From a checkpoint of a small text-conditioned image flow-matching model: patch size [2, 2].
Rows from block 5 of the denoiser of a small text-conditioned image flow-matching model, named by matrix and row number. Rows with one number belong to one neuron. Each number is 128 + 24 x the weight over its row's rms, rounded and kept within 0 to 255. All counts start at 0. After the name is the row's rms in percent of the matrix's.
After each neuron's rows are labels from the 100 images, of 14976 (inputs lightly noised), where the neuron reaches its highest value: "strongest on" is what is common among them. Only what is clearly more common there than usual is listed. The data: photos of plants, animals and fungi (iNaturalist).
# fc1: MLP up (model.blocks.5.mlp.fc1.weight, 768x128), inputs 64-127
# fc2: MLP down (model.blocks.5.mlp.fc2.weight, 128x768, transposed), outputs 64-127

fc1.589 116 [128 125 158 108 121 174 143 137 124 129 105 148  83 166 139 125 114 142 136 122 101 116 147 117  86 149 129 159  93 115 125 159 134  95  92 121  89 115  80 151 106 130 153 106 100 145 153 101 119 123  96 120  95 107 177 106 140 155 167 122 152 154 125 156]
fc2.589 112 [ 97 146 130 143 117 169 154 133 133 125 134 137 127 165 163  95 124 132 125 165  85 141 126 119 115 140 145 154 100 114 105 106 123 139 137 114 130 143 124 149 163 155 145 101 137 191 181 127  76 129 132  65 132 124 116 176 164 127  99 172 113 146 135 108]
strongest on: order Passeriformes

fc1.705 097 [ 90 170 107 110 160 157 114 148 116 124 131 130 186 112 111 132 119 109 136 126 126  89 120 157 156  75 117 131 151 136 160  97 146 126 113 162 146 136 144 108 123 142 170  73 141 115 143 136 147 130 127 165 104 150 130  91 141 132 154 133  92 120 156 133]
fc2.705 096 [ 91 140 108 126 100 119  89  97 139 132 111 125 147 127 154 112 142 143 132 142  74 138 137 126 137 111 141 123 159 132  94 116 144 133 140 112  90 124 122 125 119 129  99 173 101  91 144 103 129 131 121  91 125 169 116 124 141 135 156 153 143  65 146 146]
strongest on: class Aves; order Charadriiformes

fc1.182 102 [ 92 121 135 120 129  91 166  96 108 133 121 161 142 115 106 134 133 134 114 110 110 119 136 123 133  73 153 120 117 126 116 139 117 150  87 121 149 125 136 155 146 126 104 108 139 104 166 179 134 181 116 152 124 103 102 145 114 130 167 171 141 135 158 145]
fc2.182 101 [156 125 115 122 139 110 144 135 137 109 109 138 150  52 117 106 137 128 134  78 127 119 131  53 147 134 119 145 131 145 129  85 151 139 132 141 136 120 112 115 187 130 127 148 158 133  89 110 154 161 135 120 127 104 113 145 104 115  96 147 120 159 140 109]
strongest on: class Aves; order Passeriformes

fc1.86 101 [107 118 112 143 114 118 140 137 101 139 137 115 155 142 115 107 130 105 150 141 147 114 108 148 114 120 113 121  84 147 109 103 115 190  93 151 162  99 130 131 137 110  82 120 155  89 159 163 159 139 154 144 137 138 145  97 130 152 162 100 148 156 140 132]
fc2.86 112 [144 125  60 118 111 126 173 142 132 122 105 129 154  84 122 133 123 124 134 145 101 130 143  79 128 129 142 114 134 141 120 102 180 120 126 134 134 158 121 158 161 122 128  85 213 128 103 104 138 136 145 113 141  87  80 166 118  87 117 123 121 104 118 141]
strongest on: class Aves; phylum Chordata; order Accipitriformes

fc1.452 078 [162 138 132 114 153 126 133  89 124 126 124 151 147 165 151 162 103 151 150 109 161 138 138  86 149  77  97 109 118 114 158 140 149 111 132 150 145  57 109 135 101 146 147 164  76  59  91 116 133 119  88 129 135 110 121 113 140 107 133 181 123 120 126 125]
fc2.452 079 [135 120 192 138 126 112 120 140 105 120 115 125  97 141 116  89 113 134 132 113 167 139 135 115 149  91 163 179 133 133 122 138 132  94 146 134 142 119 108 131 152 117 103 108 130 176 122 127 135 145 131 210 123 130 105 122 117 165 116 105 141 108 131 166]
strongest on: phylum Chordata; class Aves; order Anseriformes; family: Anatidae

fc1.74 075 [114 122 121 150 155  91 171 129 117 109 104 128  98 157 138 177  48 116 154 143 162 119 125 173 116 108 143 131 155 107  81 108 125 162 139 102 126 102 120 155 193 163 144 109 130 126 118 152 131  94  99 117 136  82 127 110 146 137 121 157 112 174 115  98]
fc2.74 066 [ 98 138 140 122 105 179 124 123 143 114 119 135 135 135 121  84  99 116 116 147 124 124 111  91 151 104 122 122 161 134 184 107  81  91 129 132 131 131 110 159  66 155 111 120 122 152 113 109 116 214 138 102 121 111 129 126 138 137  56 103 118 112 140 106]
strongest on: class Aves; order Passeriformes

fc1.197 092 [135 151 174 130 150 140 102 110 137 115 134  98 135 111 140 135 171 145 133  93 107 153 144 120 160 145  77 133 109 150 139 133 118 152 138 133 119 141 152 159 143 151  70 116 131 146 124 120 157 138 161 153  88 124 163 102 115 114  77  62  86 124 115 161]
fc2.197 093 [108 124 115  79 122  95 114 122 128 138 126 134  86  83 145 155 117 129 116 136 162 132 120 125 152 144 169 135 193 130 137 120 133 106 125 126 185 105 124 130  90 118 182 145 143 134  99 145 139 119 142 196 148 116 151 196 134 127 106 112 128 143 108 120]
strongest on: phylum Arthropoda; class Insecta

fc1.437 072 [128 167 122 130 145 100 129 109 129 129 118 125 143 128 156 185 128 148 116 144 155 167 106 107 183 102 113 121 151  96 171 111  94 148 141 118 142 157 113 182 144 130 161 130 115 165 128  85 131  82 123 166 142 126 128  91 131 116 135 116  78  93 125 141]
fc2.437 074 [159 129 123 115 116 164 133 149 125 130 137 137  73 150 119 120 111 113 139 131 149 158 110 127 199 145 134  91 146 129 100 134 160 113 115 134 115 140 131 125 126 107 100 175 106 114 202 128 127 110 131 153 129 121 125 146 157 170 124 123 116 116 160 100]
strongest on: order Lepidoptera

fc1.195 096 [109 140 108 122 132 142 112  93 150 105 106 129 154 143 138 145 127 109 132 135 111 118 138 127 147 109 182 139 152 154 160 139 121  93 103 136 110 134 137 114 137 148 106 136 144 193 139 145 130 162  94 197 167 158 113 150 137 147 133 157 134 129 153 155]
fc2.195 101 [172 110 120 149 164 117 137 178 156 126 155 117 131 183 141 111 130 117 125 129 107 138 122 124 122  80  89 141 135 118 134 121 142 113 133 128 139 143  90  53 149 111 131 134 125  62 163  97 141 168 119 112 155 146 101 131 123 102 154 107 136 125 148 111]
strongest on: order Passeriformes

fc1.364 107 [148 100 133 171 134 160 150 161 117 120 152 118 123  94 121 155 142 141 154  93 120  86 139 141 119 155  89 144 124 172 118 130 129 100  97 145 117 116 124 126  96 141 167 149 157 197 134 102 136 110 142 145 147 155 170  93 111 146 117 125 158 149 105 109]
fc2.364 117 [152 115 139 122 132  88 156 130 105 127 126 123 128  80 118 116 139 147 118 129  93 169 154 117  93 109 175  80 121 118 177 139 144 111 139 123  84 153 109 102 144 141 119 113 133 111 146  91 141 121 140 177  96 149 125 168 144 143 134 116 147 156 137 141]
strongest on: class Aves

fc1.717 116 [120 163 166 111 108 154 138  91 129 113 132 139 157 124 129 129 138 150 134  99 117 136 137 110 161  89 141 128 115 109 136 155 120 113 134 125 182 115 154 118 126 140 125 146  93  87 142 186 113 209 150 130 112 130  85  65 137  78 140 111 119 128 164 129]
fc2.717 132 [128 134 151 123 113 117 217 167 133 119 108 134 110 164 126 139 149 119 135  88 149 116 123 136 137  99 142 187 134 120 108 117 137 119 124 140 136 155 130  89 139 111  71 122 121 120 143 109 113 162 134  78 129 162 153 138  99 139  84 141 136 129 153 154]
strongest on: class Aves

fc1.205 118 [ 96 133 126 143 110 171 130 101 132  71  99 147 155 113 136 129  73 111  99 103  94 105 129 169 127 181 128  95 124 123 133  96 128 111 103 138 117 171 132 157 145 136 145  64  99 138 150 111 134 157  96 127 120 109  96 122 124 121 143 141  86 181 150 124]
fc2.205 110 [ 99 137 145 134 128 135 153 158 114 125 123 129 160 193 146 170 135 122 134 198 104 141 208 123 106 147 134 109 100 124 111 134 111 104 124 139  93 134 137  69  87  99 121 177 121 116 116 120 124  75 140 116 114 125 113 134 139 141 154 102 122 114 148 119]
strongest on: class Aves; order Passeriformes

fc1.554 090 [114 132 138 151 107 148 172 119  93 141 146 129 153 136 103 127 116 167  71 105  91 121 148  80 123 148  83 109 128 100 125 157 113 131 144  60 137 161 106 133 175 129 177 184 151 119 131 100 123  87 111 137 121 169 138 162 102 116 160 178 155  96 141 180]
fc2.554 094 [134 136 119 118 104 162  95 100 118  97 115 142 177 166 154 128 107  83 129 132 137 165 128 137 115 153 180 145 136 137 141 125  93 163 124 127  94 150 134 153 102 133 102 153 138 162 142 191 125 171 118 127 133 139  71 146 169 129 168  84 126 117 117 130]
strongest on: order Lepidoptera

fc1.303 103 [147  95 108  83 106 115 142  78 158 110 119 132 129 110  85  74 101 140 138 150 147 138 129  86 144 141 179  99 125  94 145 177 149 132 138 117 174 130 156 131  86  90 163 111  86 150 131 142 120 107 157 123 126 108 152 146 102  92 105 143 147 169 143 113]
fc2.303 099 [116 116 109 119 129 140  60 100 117 120 141 108 178  85 107 159 133 133 136 101  55 138 128 163 161 172  58  86 114 118 108 152 147 129 119 126 146 138 136 167 102 142 105 125 196  82 125 159 144 111 121 122 119 113 133 133 112  99 117 101 136  97 131 141]
strongest on: order Passeriformes

fc1.604 109 [ 95 142 112 102 105 150 126 133  98 133 160 102 168 114 162  99 107 136 133 132 146 122 141 136 146 155 128 153  72 137 113 157 128 141 108 134  85 107 142 119 139 127 130 110 114 108 198 121 162 116 120 141 116 177 162 130 129 113 129  68 110 132 147  50]
fc2.604 105 [163 140  83 121 115  92 148 131 116 117 150 130 113 143 123 160 119 107 126 141 167 127 124 103 147 182  80  94  98 128 178 139 115 110 115 124 204  78 136 139 152  99 133 122 125 153  97 174 123 125 126 132 102 174 113 159 138 127 111 136 142  84 165 143]
strongest on: order Passeriformes

fc1.226 118 [135 120 116 120 179 112 120 121 103  80 136 121 110 137 127 182  63 134 112  92 125 122 124 131 150 148 124 114 149 138 109 137 153 175 152 138 131 149 117 188 120 131 103 120  99  98 129 136  85 133 136  93 131 150 109  92 148 124 119 113 113 161 138 107]
fc2.226 116 [121 140 122 113 115 144 146 172 132 146 142 133 110 106 136 106 125 128 126  52 144 156 160  63 148 174 161 137 129 135 134 142 180 124 120 125 173 104 122 124 180 132 105 131 118 180 161  83 117 143 126  95 138 121  94 172 120 115 124 152 115 154 134  78]
strongest on: phylum Chordata; class Aves; order Passeriformes

fc1.302 113 [162 122 153  59 131 110 161 109 134 147 128 145 170 132  97 105 115 160 139 146 103 160 137  93 150 119 164 146  95 127 113 155 137 104 133 156 149 125 125 140 101 106 150 126  90  84 108 135 123 152 137 101 100 152  98 149 134 116 149 140 151 123 155 124]
fc2.302 113 [124 113 115 135  90 160  70 138 115 125 127 117 137 122 137 177 141 145 124 136 135 134 150 136 177 145  90 135 144 133 130 122 136 112 122 120 150 127 135 148 146 115 120 127 156 130 138 114 118 110 121 177 157 149 124 113 116 133 122 104 135 142 119 146]
strongest on: phylum Chordata; class Aves; order Anseriformes; family: Anatidae

fc1.433 087 [146 137 137 155 141 105  99 126 160 118 126 152 142 153  90 105 140 120 128 147 102 139 121 113 130 101 100 112 127 102  94 148 125 166 178 131 141 126 137 141 123  98  87 116 122 117 119 170 123 142 105  58 125 122 126 121 123 144 114 132 114 115 130 129]
fc2.433 103 [127 124 138 134 121 110 114 134 122 123 101 125 123  81 137  65 133 117 123  72 154 135 121 136 130 142 143 133 142 120 150 118 104 148 124 127 121 128 125 120 164 134 176  98 148 132 110  72 113 154 134 164 144 117 127 134 154 133  96 145 132 111 107 123]
strongest on: phylum Chordata; class Aves

fc1.656 112 [123 134 161 165 160 134 173 165  89  93 148 138 149  89 114 113 122 174 140  84 136 115 146 144 126 104  99  85 104 143 149  89 155 140 114 155 100 136 124 145 109 125 120 126 109  88  95 127 158 114 139 121 152 149 139 115 116 140 151 186 149 156 134 132]
fc2.656 114 [129 120 119 111 123 127 139 148 120 123  97 125  94  64 132  94 108 139 118 102 105 109 111 118 123 106 169 102 138 129 132 116 118  90 142 106 120 133 157 147 142 113 146  92 167 183 133 144 109  98 110 148 107 123 164 106 108 128  73  67 134 170 138 137]
strongest on: phylum Chordata; class Aves; order Passeriformes

fc1.155 102 [114 158 144 135 134 156 111 143 156 127 120 163 117 169 135 134 143  93 108 112 119 152  76 104 129 121  72 124 119 125 107 130 116 123 114 136 142 154 153 100 146 112  89 118 147 126 167 159 145 123 112 139 111 142 133 109 128 117 141 158  79 145 109  94]
fc2.155 100 [ 99 139 126 122 108 124  86 101 134 127 123 132  90  86 135 142 135 130 122 146  83 134 116 147 113 126 116 164 111 128  84 121 131 186 119 126 138 121 118 107 173 156 185 100 161 145  96 143 131 135 107 127 112 136 123  87  93 131 154  99 133 172 111 125]
strongest on: phylum Chordata; class Aves; order Passeriformes

fc1.643 091 [144 102 150 116 126 106 151 114 142 160  98 129 145 139  79 158 181 139 135 109 168 107 112 128  91 125  62 119 141 125 176 149 139 133 117 127 172 107  90 141 168 124  80 132 135 125 141 165 144 178  99 157 112 134 107 132 146 173  92 160 139 118 128 115]
fc2.643 096 [153 127 121 119 130 117 157 136 132 115 157 134 127 112 142 166 133 121 129  83 119 123 125 138  94 145 113  87 124 135  92 119 138 189 124 129 152 115 163 114 147 145 117 102 192 134 152 154 111 157 124 129 148 170 136 103 131 125 116 175 128 172  95 161]
strongest on: phylum Arthropoda; class Insecta

fc1.436 106 [124 144 134 125 100 184 163 180 138 135 135 155 151 132 138  77 141  96 125 115 133 124 126 150 118 142 122 134 133 134 143 126 123 135  99 132  98 140 178 105 120 125  69  92  75 118 170 122 119 109 111 136 130 130 138 101 130 133 122 145 123 119  98 110]
fc2.436 103 [136 132 109 129 108 112 133 123 115 117 104 120  94 114 114 168 114 147 138 130  99 143  83  80 100 139 136 157 112 123  93 148 109 137 128 134 112 105 133 177 114 134 187 139 153 164 135 185 142 118 137 126 103 156 146 117 179 156  82 119 122 135 136 153]
strongest on: phylum Chordata; class Aves