A small text-conditioned image flow-matching model, trained from scratch.
Data: trained on photos of plants, animals and fungi (iNaturalist), 77898 training examples, 7.2 epochs.
Rows from block 3 of the text encoder, named by matrix and row number. Each number is 128 + 32 x the weight over its row's rms, rounded and kept within 0 to 255. All counts start at 0. After the name is the row's rms in percent of the matrix's.
# fc2: MLP down (text_encoder.blocks.3.mlp.fc2.weight, 320x1280), inputs 1224-1279
fc2.167 071 [ 85  96  84 115 107 114  89 122 100 118 103 108 158 130  88 120 103  63 137  93 139  80 139 126 146  83 121  99 139  81  93 189 134 140 173 150  85 134 145 108 109  84 101  92 149  98 114 131 105  65 112 106 144 101  89 169]
fc2.168 032 [124 202  93 217 122 140 149 110 138 117  92 159 144  94 181 120 124 166 166 126 136 110 139 140 182 165 130 136 214 143 115  66 147 100 157 161 165 120 153 103 125 122 144 143 106 138 169 170 133 104 124  81  92 117 129 121]
fc2.169 034 [115 130 150 142 114  82  76 152 112 209  93 151 160 151 128 110  86 178 156 108 130  75 173 158 132 106  87 123 129 144  92 179 106 164 181 123 114  65 160 123  84 154  64 144 116 115  91 159  86 162  66  65  85  70 126 168]
fc2.170 040 [114 135 119 136 108 105 117 180 120 123  87 126 105 153 153  76  83  79 175 134 121 109 175 137 126 111  31  79  69 152  97  66 142 159 120 143 124 101 131  82  79 161 106  83 153 106 104 158 111  92 108  47 134 127 117 129]
fc2.171 031 [105 149 146 142 124 185  99 121 142  96 184 166 122 113 151 174 135 139  90 175  96 156 129  84  90 132 239 166 150 104 144 170 144 120 100  94 125 147 124 159 127  77 150 151 106 130 122 107 115 126 154  83 118  91 134 142]
fc2.172 032 [154 121 116 144 145 156 126 173 161 114 111  96  86 118 133  86 155  84 134 173 133  57 128 144 146 170 109  98  89 125 136  90 155 176 127 133 102 156 122 110 104 107 139 106 146 132 128 129 139 111 176 106 178 184 138 118]
fc2.173 041 [166 133 128 163  95 116  92 173 123 105 118 134 143 150  71 129 102 141  79 110 171 150 128 145 176 104 110  93 125 130 142 110 145 127 135 128 139 108 116 108  50 191 131 130  91 149 154 167 110 107  84  76 166 141  98 175]
fc2.174 050 [144 207 140 235 153 106 128 236 164 179 114 139 104 150 185 105 115 140 164 161 120 146 219 216  76 141 110 107 134 191 123  72 176 180 121 141 126  84 137  89  80 159 158 125 144 114 152 169 144 111 139  94 106 130 155 152]
fc2.175 026 [123 140 134 151 165  72  96 163 119 121 188 158 122 156 107 111 106 105 180 128 136  84 209 163 117 142 104 109  69  98 138  99 198 120 127 102 148 152 137 141 151 139 150 174 161 176 135 174 150 171 127 131 160 145 157 132]
fc2.176 035 [107 103 100  79 154 163 153  71 137 130 170 144 125 115 106 167 134 111 111  99 156 184  61  47 126 142 177 119 148  93 157 141  99  85 108 125 133 187  43 171 151 159 161 139  94 154 173 109 139 125 162 155 108 159 114 116]
fc2.177 038 [111 172 145 250 137 146 117 150 177 150 140 157 140 151 134 107  91 116 206 146 183 157 180 203 146 139 135 102 114 149 140 121 143 182 150 149 113 101 186 114 111 177 149 144 156 133 124 176 119 123 101  87 145 136 132 149]
fc2.178 032 [151 110 126 100 127 133 138 102 141 117 180 202 144 112 103 148 181 134 113  58 176 171  63  86 139 133 151 135 148 100 161 168 119 106 146 123 164 177  68 156 132 180 152 136 103 173 173 103 152 139 145 175 119 186  83 128]
fc2.179 029 [121 103 142   4 118  94 113 130 101  97 177 125 182 141  75 175  82 124 123 154 108 179 140  94  83 141 125 122  96 111 186 228 107 119 137 125 128 168  91 150  72 103 125 136 164 148  97  55 110 142  76  47 128 120 113 199]
fc2.180 032 [114  84 150  61 109 153 185 115 150 124 150 142  73  83 136 121 165  21 116 110 103 100  60  68  75 136  88 140 140  99 142 124 122 146  79 111 135 194  58 114 132 141 177 105 157 152 130 144 121 150 131 172 144 120 141 104]
fc2.181 029 [143 107 139  24 159 130 130  92 157  98 111 109 153 129 136 126 119 138 110 104 174 131  38  70 182 127 131 137 183 115 140 186 129 121 148 133  87 186  52 142 127 154 122 161 153 162 126 118 137 160 161 179 111 129 122 125]
fc2.182 028 [121 192 145 213 155 107 109 138 130 158 156 144  79  93 154 127  63 127 123 124 144 138  94 133  46 152 103 123 138 131 117 130 129 162 201 122 131 107  82 139  94 116 121 167 112 111 136 137 163 167 170 134  64 149 160  98]
fc2.183 024 [119 121  88 173 108 122 112  92 100 129  72 124 119 117 112 132 146 105 168  92 150  52 139 161 160 116 100 105 185 132 121 153 131 109 185 147 149 211 125 119 156  88 125 117 169 124 156 172 141 139 174 175 144 151 122 151]
fc2.184 036 [ 93 158 170 149 158 145 129 160 104 129 142  98 125 155 195 142 136 138 122 160 107 127 223 113 102 125 110 150 130 144 125 141 138 211 132  93 155 149 118 136 116  51 159 159 158 112  82 133  88 125 202  93 161 123 139 122]
fc2.185 032 [159 115 129  47 129 143  76 131 148 131 160 188 152 139 139  93 121 112 110  85  87 112 126  90  63 113 100 119  56 129 106 171 116 134 129 127  92 118 100 133 113 130  74 125 142 109 116  63 115 139  92 100  77 165 113 155]
fc2.186 040 [ 96  86 105 126  76  83  70 110  87  93 153 115 118 115  89 106  76 118 119  74 142  59 121 118  83  98 105 118  91  89  77 122 126 103 145 125 108 118 157 100  90  90  87 113 111  88  93 104  96 127  72  95  88 107 107 143]
fc2.187 042 [126 172 180 168 161 100 126 143 149 179 140 141 110 151 211 109 130 133 148 165  98 118 184 158  56 163 120 128 125 160 106  93 157 151 135 120 135  99 118 140 136  93 137 167 145 135 118 136 132 165 119 122 100 106 184 144]
fc2.188 035 [158 115 151  99 116 161 104 179 131 159 173 190  93 178 127 106 103  92  95 121 140 174 123 112  98 126 137  83  83 129 127 120 129 182 126 124  85 157 104 127  87 217 138 103 124 173 130 143 108 213 146  87 119 163 146 146]
fc2.189 036 [127 142 162 148  92  63  98 158 108 101 111  47 105 109 126 122  51 130 124 115 106  41 116 173 109 142  87  92  94 129 134 140 124 157 110 135 135 117 145 104  85  97 117  93 152  98  76 159 104 134  90  50 130 124 147 151]
fc2.190 036 [135 115 141  95 168 139 146  80 177 123 120 136 133 103 183 121 183 106 128  93 119 154  84  66 108 142 137 117  85 139 125 144 108 114 108 114 139 162  85 159 113 181 147 161 104 152 129  97 158 161 177 183 151 184 171  92]
fc2.191 038 [113 166  96 207 133 140 145 149 113 101  81 101 134 133 185 115 158 157 170 152 117 113 194 170 150 121  83 128 156 179 122  99 122 168 124 123 137  98 192  92  91 104 134 102 136 113 119 137  86  89 151  63 146  84 116 120]
fc2.192 039 [131 137 111 163 138 111 134 169 111 125 127  42  95 147 154 113 136 123 122 150 107  70 177 181 122 112 112 108 131 154 111 139 169 185 126 127 127  91 182  87 112  79 140 115 171  66  88 186  98 124  86  95 139  50 123 164]
fc2.193 030 [ 93 137 112 184 144 152 152 190 192  95 157 139 122 133 159 126 122  80 170 147 146 199 126 158 106 133 129  98 140 121 131 125 132 192 140 144 100 146  84 132 112 152 159 128 181 168 164 168 156 134 203 155 119 208 141 147]
fc2.194 065 [166 160 182 148 157 151 171 154 174 124 160 138  92 113 166 148 170 184 116 179  88 155 104 130 131 170 149 170 158 162 170  88 107 112  91 103 173 118 122 152 164 165 164 161 114 166 155 124 172 179 155 166 113 164 177 103]
fc2.195 037 [124 212 125 202 113 109 156 178 155 148  94 150 133 158 161 150 151 180 162 179 149 194 167 198 145 138 103 174 141 172 149  83 140 138 129 136 164  85 215 136 154 118 147 144 124 137 167 160 124  85 107 135 127 117 141 147]
fc2.196 034 [152 151 186  92 139  99 124 112 147 157 145 135 120 116 117 157 157 181  93 120 149 142 109 122 203 126 163 161 129 119 165 134  97  96 119 128 175 103 140 187 148 167 120 141  95 155 163 181 162 144 131 121 158 117 138 133]
fc2.197 038 [164 123 131  61 127 152 176 131 131 138 154 174 107 127 142 161 150 128  91 134 123 156  64 116 104 148 121 140 152 133 170 122  92 147  75 129 146 178  87 156 147 147 163 166 143 174 172 150 154 146 137 210 138 163 126 145]
fc2.198 047 [104 148 150 209 133 117 124 201 139 175  71  89 124 166 187 101 120 100 151 142 135  78 188 184  96 124 109 103 119 149 101 135 175 204 153 154 101 101 123  94 134  94 135 123 168  98 112 167 114 145  78 109 126  97 149 157]
fc2.199 436 [154 169 163 104 171 154 152 108 171 129 161 153  95 102 174 161 168 153  98 165  90 166 107 100  96 166 164 149 151 168 151 103  98  98 103 102 159 127  99 158 152 161 167 172 101 164 160 106 167 159 158 153 107 159 167 117]
fc2.200 069 [165 152 170 139 164 145 168 101 158 135 161 151  95 104 169 151 166 166 113 177 114 172 117 111  97 153 153 167 143 170 149  68 112 101  88 111 161 117  97 154 153 151 165 163 113 152 146 114 153 169 162 166 106 154 170  90]
fc2.201 030 [110 186 156 172 121 160 118 142 142 108 111 121 137 150 150 133 114 161 179 160 114 113 215 176 155 105 112 156 113 181 137  65 108 145  86 126 174 105 250 128 118 116 134 123 121 150 110 180 144 126 143  73 134 115 137 108]
fc2.202 035 [181 156 166 169 137 118 129 155 158 147 139 179 154 151  97 147 119 211 139 143 172 224 157 181 142 156 131 182  98 166 162 115 101 163 144 131 116  89 155 158 154 177 122 126 104 155 142 122 154 172 146 145 148 163 152  98]
fc2.203 039 [101 104 114 110 133 142  81  96  86  89 158 125 116 110  66 149 102 134  91  86 180 122  53 109 166 125 160 113 129 105 133 110 132  98 131 149 105  92 148 129  95 164 107 119  88 129 127 168 117  57 104  89 112 150  97 132]
fc2.204 039 [177 100 153  64 147 116 155 114 149 165 135 174 111 146 155 125 155 107 110 120 126 143 117 105 126 137 134 114  95 149 119 126  96 108 108 118 126 124  80 166 152 186 133 143 129 152 148  99 153 168 174 200 154 165 161 133]
fc2.205 033 [ 81 105 113 233 130 148 140 161 103 115  99 119 128 124 142 100 120  70 176 188  97 120 165 137  79 140 110  68  92 114 115  88 129 112  94 151 100 146 140 108 148  83 123 120 156 118 104 125 119 107 124 105 151 159 145 143]
fc2.206 085 [171 156 173 111 153 155 156 111 154 122 169 157  95 112 155 140 166 179 106 175 101 170 107 114 117 177 148 178 134 157 162  82 105 114  85 100 171 132 111 154 156 156 154 160 101 182 147 112 151 173 162 160 115 153 164  84]
fc2.207 039 [163 176 132 193 156 130 153 224 152 142 116  97 109 135 200 136 138 158  93 147 123  87 172 189 128 159 126 137 184 159 121 128 148 160 153  99 155  67 161 110 148  81 148 181 152  97 156 181 126 114 106 134 132 102 154 166]
fc2.208 036 [133 179 161 196 139 122 131 153 129  89 102  59  82 102 161 107 136 133 149 171  75 105 186 171 100 140 101 122 125 170 132  47 111 136  78  92 154  76 211 111 126 125 168 108 137 130 109 101 132 114 149  84 152 107 159  77]
fc2.209 038 [129  35 132   0 101 195 137  48  79 140 133 120 155 110  87 139 154 132  76 106 152 117  53  50 172 123 148 135 133  92 134 125  79  91 115 144 116 162  45 134 174 140 102 109 113 149 144 126 116  91  84 136 162 114  88 114]
fc2.210 041 [125  51 117   0 124 132  86 116  67 118 170 122 155 151  82 134 128  88  96  98 135  72 109  84  96 113 167 129  85  73  89 184 139 119 125 114 100 158  55 133 130  50 112 132 133  92  89  75 108 150 119 124 154 152  90 138]
fc2.211 131 [169 170 184 115 163 161 163 111 178 133 163 163 104 107 170 152 168 169 113 168 115 171 107 122 116 171 152 172 166 163 162  84 103 113  88 111 170 127  91 161 155 173 168 158 113 177 169 115 168 165 169 167 117 159 169 106]
fc2.212 048 [123  55  82  69 100 161 134 105  83  89 136 145 141  99 112 122 162 108 140  97  90 126  73  90 139 104 111 146 114  68 115 147  90  81 121 111 125 132 100 118 170 131  73 120  96 110 127 100  92 125 191 166 113 131 138 108]
fc2.213 044 [141 190 156 159 178 165 137  92 144 116 166 169 106 112 166 148 151 180 159 166 143 219 148  81 122 174 158 141 152 175 154  90 138 159 140 124 142 119 148 161 175 159 158 159 122 146 135 125 153  94 158 125  68 145 152  77]
fc2.214 031 [106 173 164 242 140 137 105 156 177 206  99 131 104  88 182 105 133 117 158 146 113  89 163 169 133 123  67  97 113 154  97  57 119 122 108 157 152  57 183  77  91 150 128  77 140 130 124 165 114  59 133  67 121 118 159 144]
fc2.215 040 [119 174 138 230 151 159 177 189 168 177  79 117 110 100 212 116 168 120 154 187  78 145 184 163  88 120  89 125 157 172 112  85  85 159  97 124 132  50 177 105 137 161 146 118 156 125 162 165 145 117 149 143 141 116 160 139]
fc2.216 024 [128 144 133 104 118 105 111 133  52 147 164 129 124 153  84 132  79 136 130 133 190 154 100 124 116 153  82 141 164 125 161 100 200 120 113 125 105 160 101 159 113  70 106 130  83 115 105 197  94 135  93  51 114 117 164 119]
fc2.217 033 [179 123 104 106 115 100 153 126 114 167 101 156 132 102 112  81 144 100 136  64 121 120  90 148 136 128  63 110  99 103 111 110 106  76  95 144 141 158 151 119 128 188 107 102  88 119 157 118 119 147  83 152 157 108 123 144]
fc2.218 042 [101 137 154 107 153 138 130 115 140 157 144 128 103 136 164 155 132  92  83 142  97 118 123 111  81 124 140 103 101 164 121 109 101  87  97 102 128 130 112 139 124 111 146 125 107 131 110 106 135 167 110 105 153 167 153 132]
fc2.219 034 [126 139 167 150 116 162 139 109 181 151 107 180 120 154 144 138 145 124 140 113 114 224 136  81 168 143 122 148 118 147 139 120 114 133  90 120 140 109 107 184 153 192 148  99 126 170 153 137 173 135 168 178 114 193 126  96]
fc2.220 037 [112 126  63  80 140 155 141  74  95  76 183 144 131 107  92 173 127 130  81 101 127 145  56  64 169 153 156 133 185  93 130 148  99  80 138 131 126 118 100 155 158 123 142 143  88 123 146 122 134 125 182 192  92 165 120  94]
fc2.221 039 [179  77  91  56 138 128 106  56  80 145 159 178 114  91  82 140 157 128 109 111 152 103  44 110 137  95 177 129  83 111 113  88 150  23  97 132 116 153 125 124 133 128  90 126  65  98 127  91 136 132  94 142 152 129 115 130]
fc2.222 043 [171 139 168 139 178 107 125 106 104 192 118 109  82 106 183 150 187 173  68 104 129  93 103 114 114 128 167 109 144 176  99  95 112  55 110 106 163 104 123 132 132 141 134 175  70 117 125 132 160 168  96 154  96 112 142 128]
fc2.223 046 [168 122 127  98 149 158 171 127 137 108 120 122  98 139 157 157 170 123 123 178 109 119 117 104  94 136 170 130 149 168 127 102 124 136  93 108 124 115  36 133 173 109 153 156 151 112 148  95 163 192 118 189 115 128 159 137]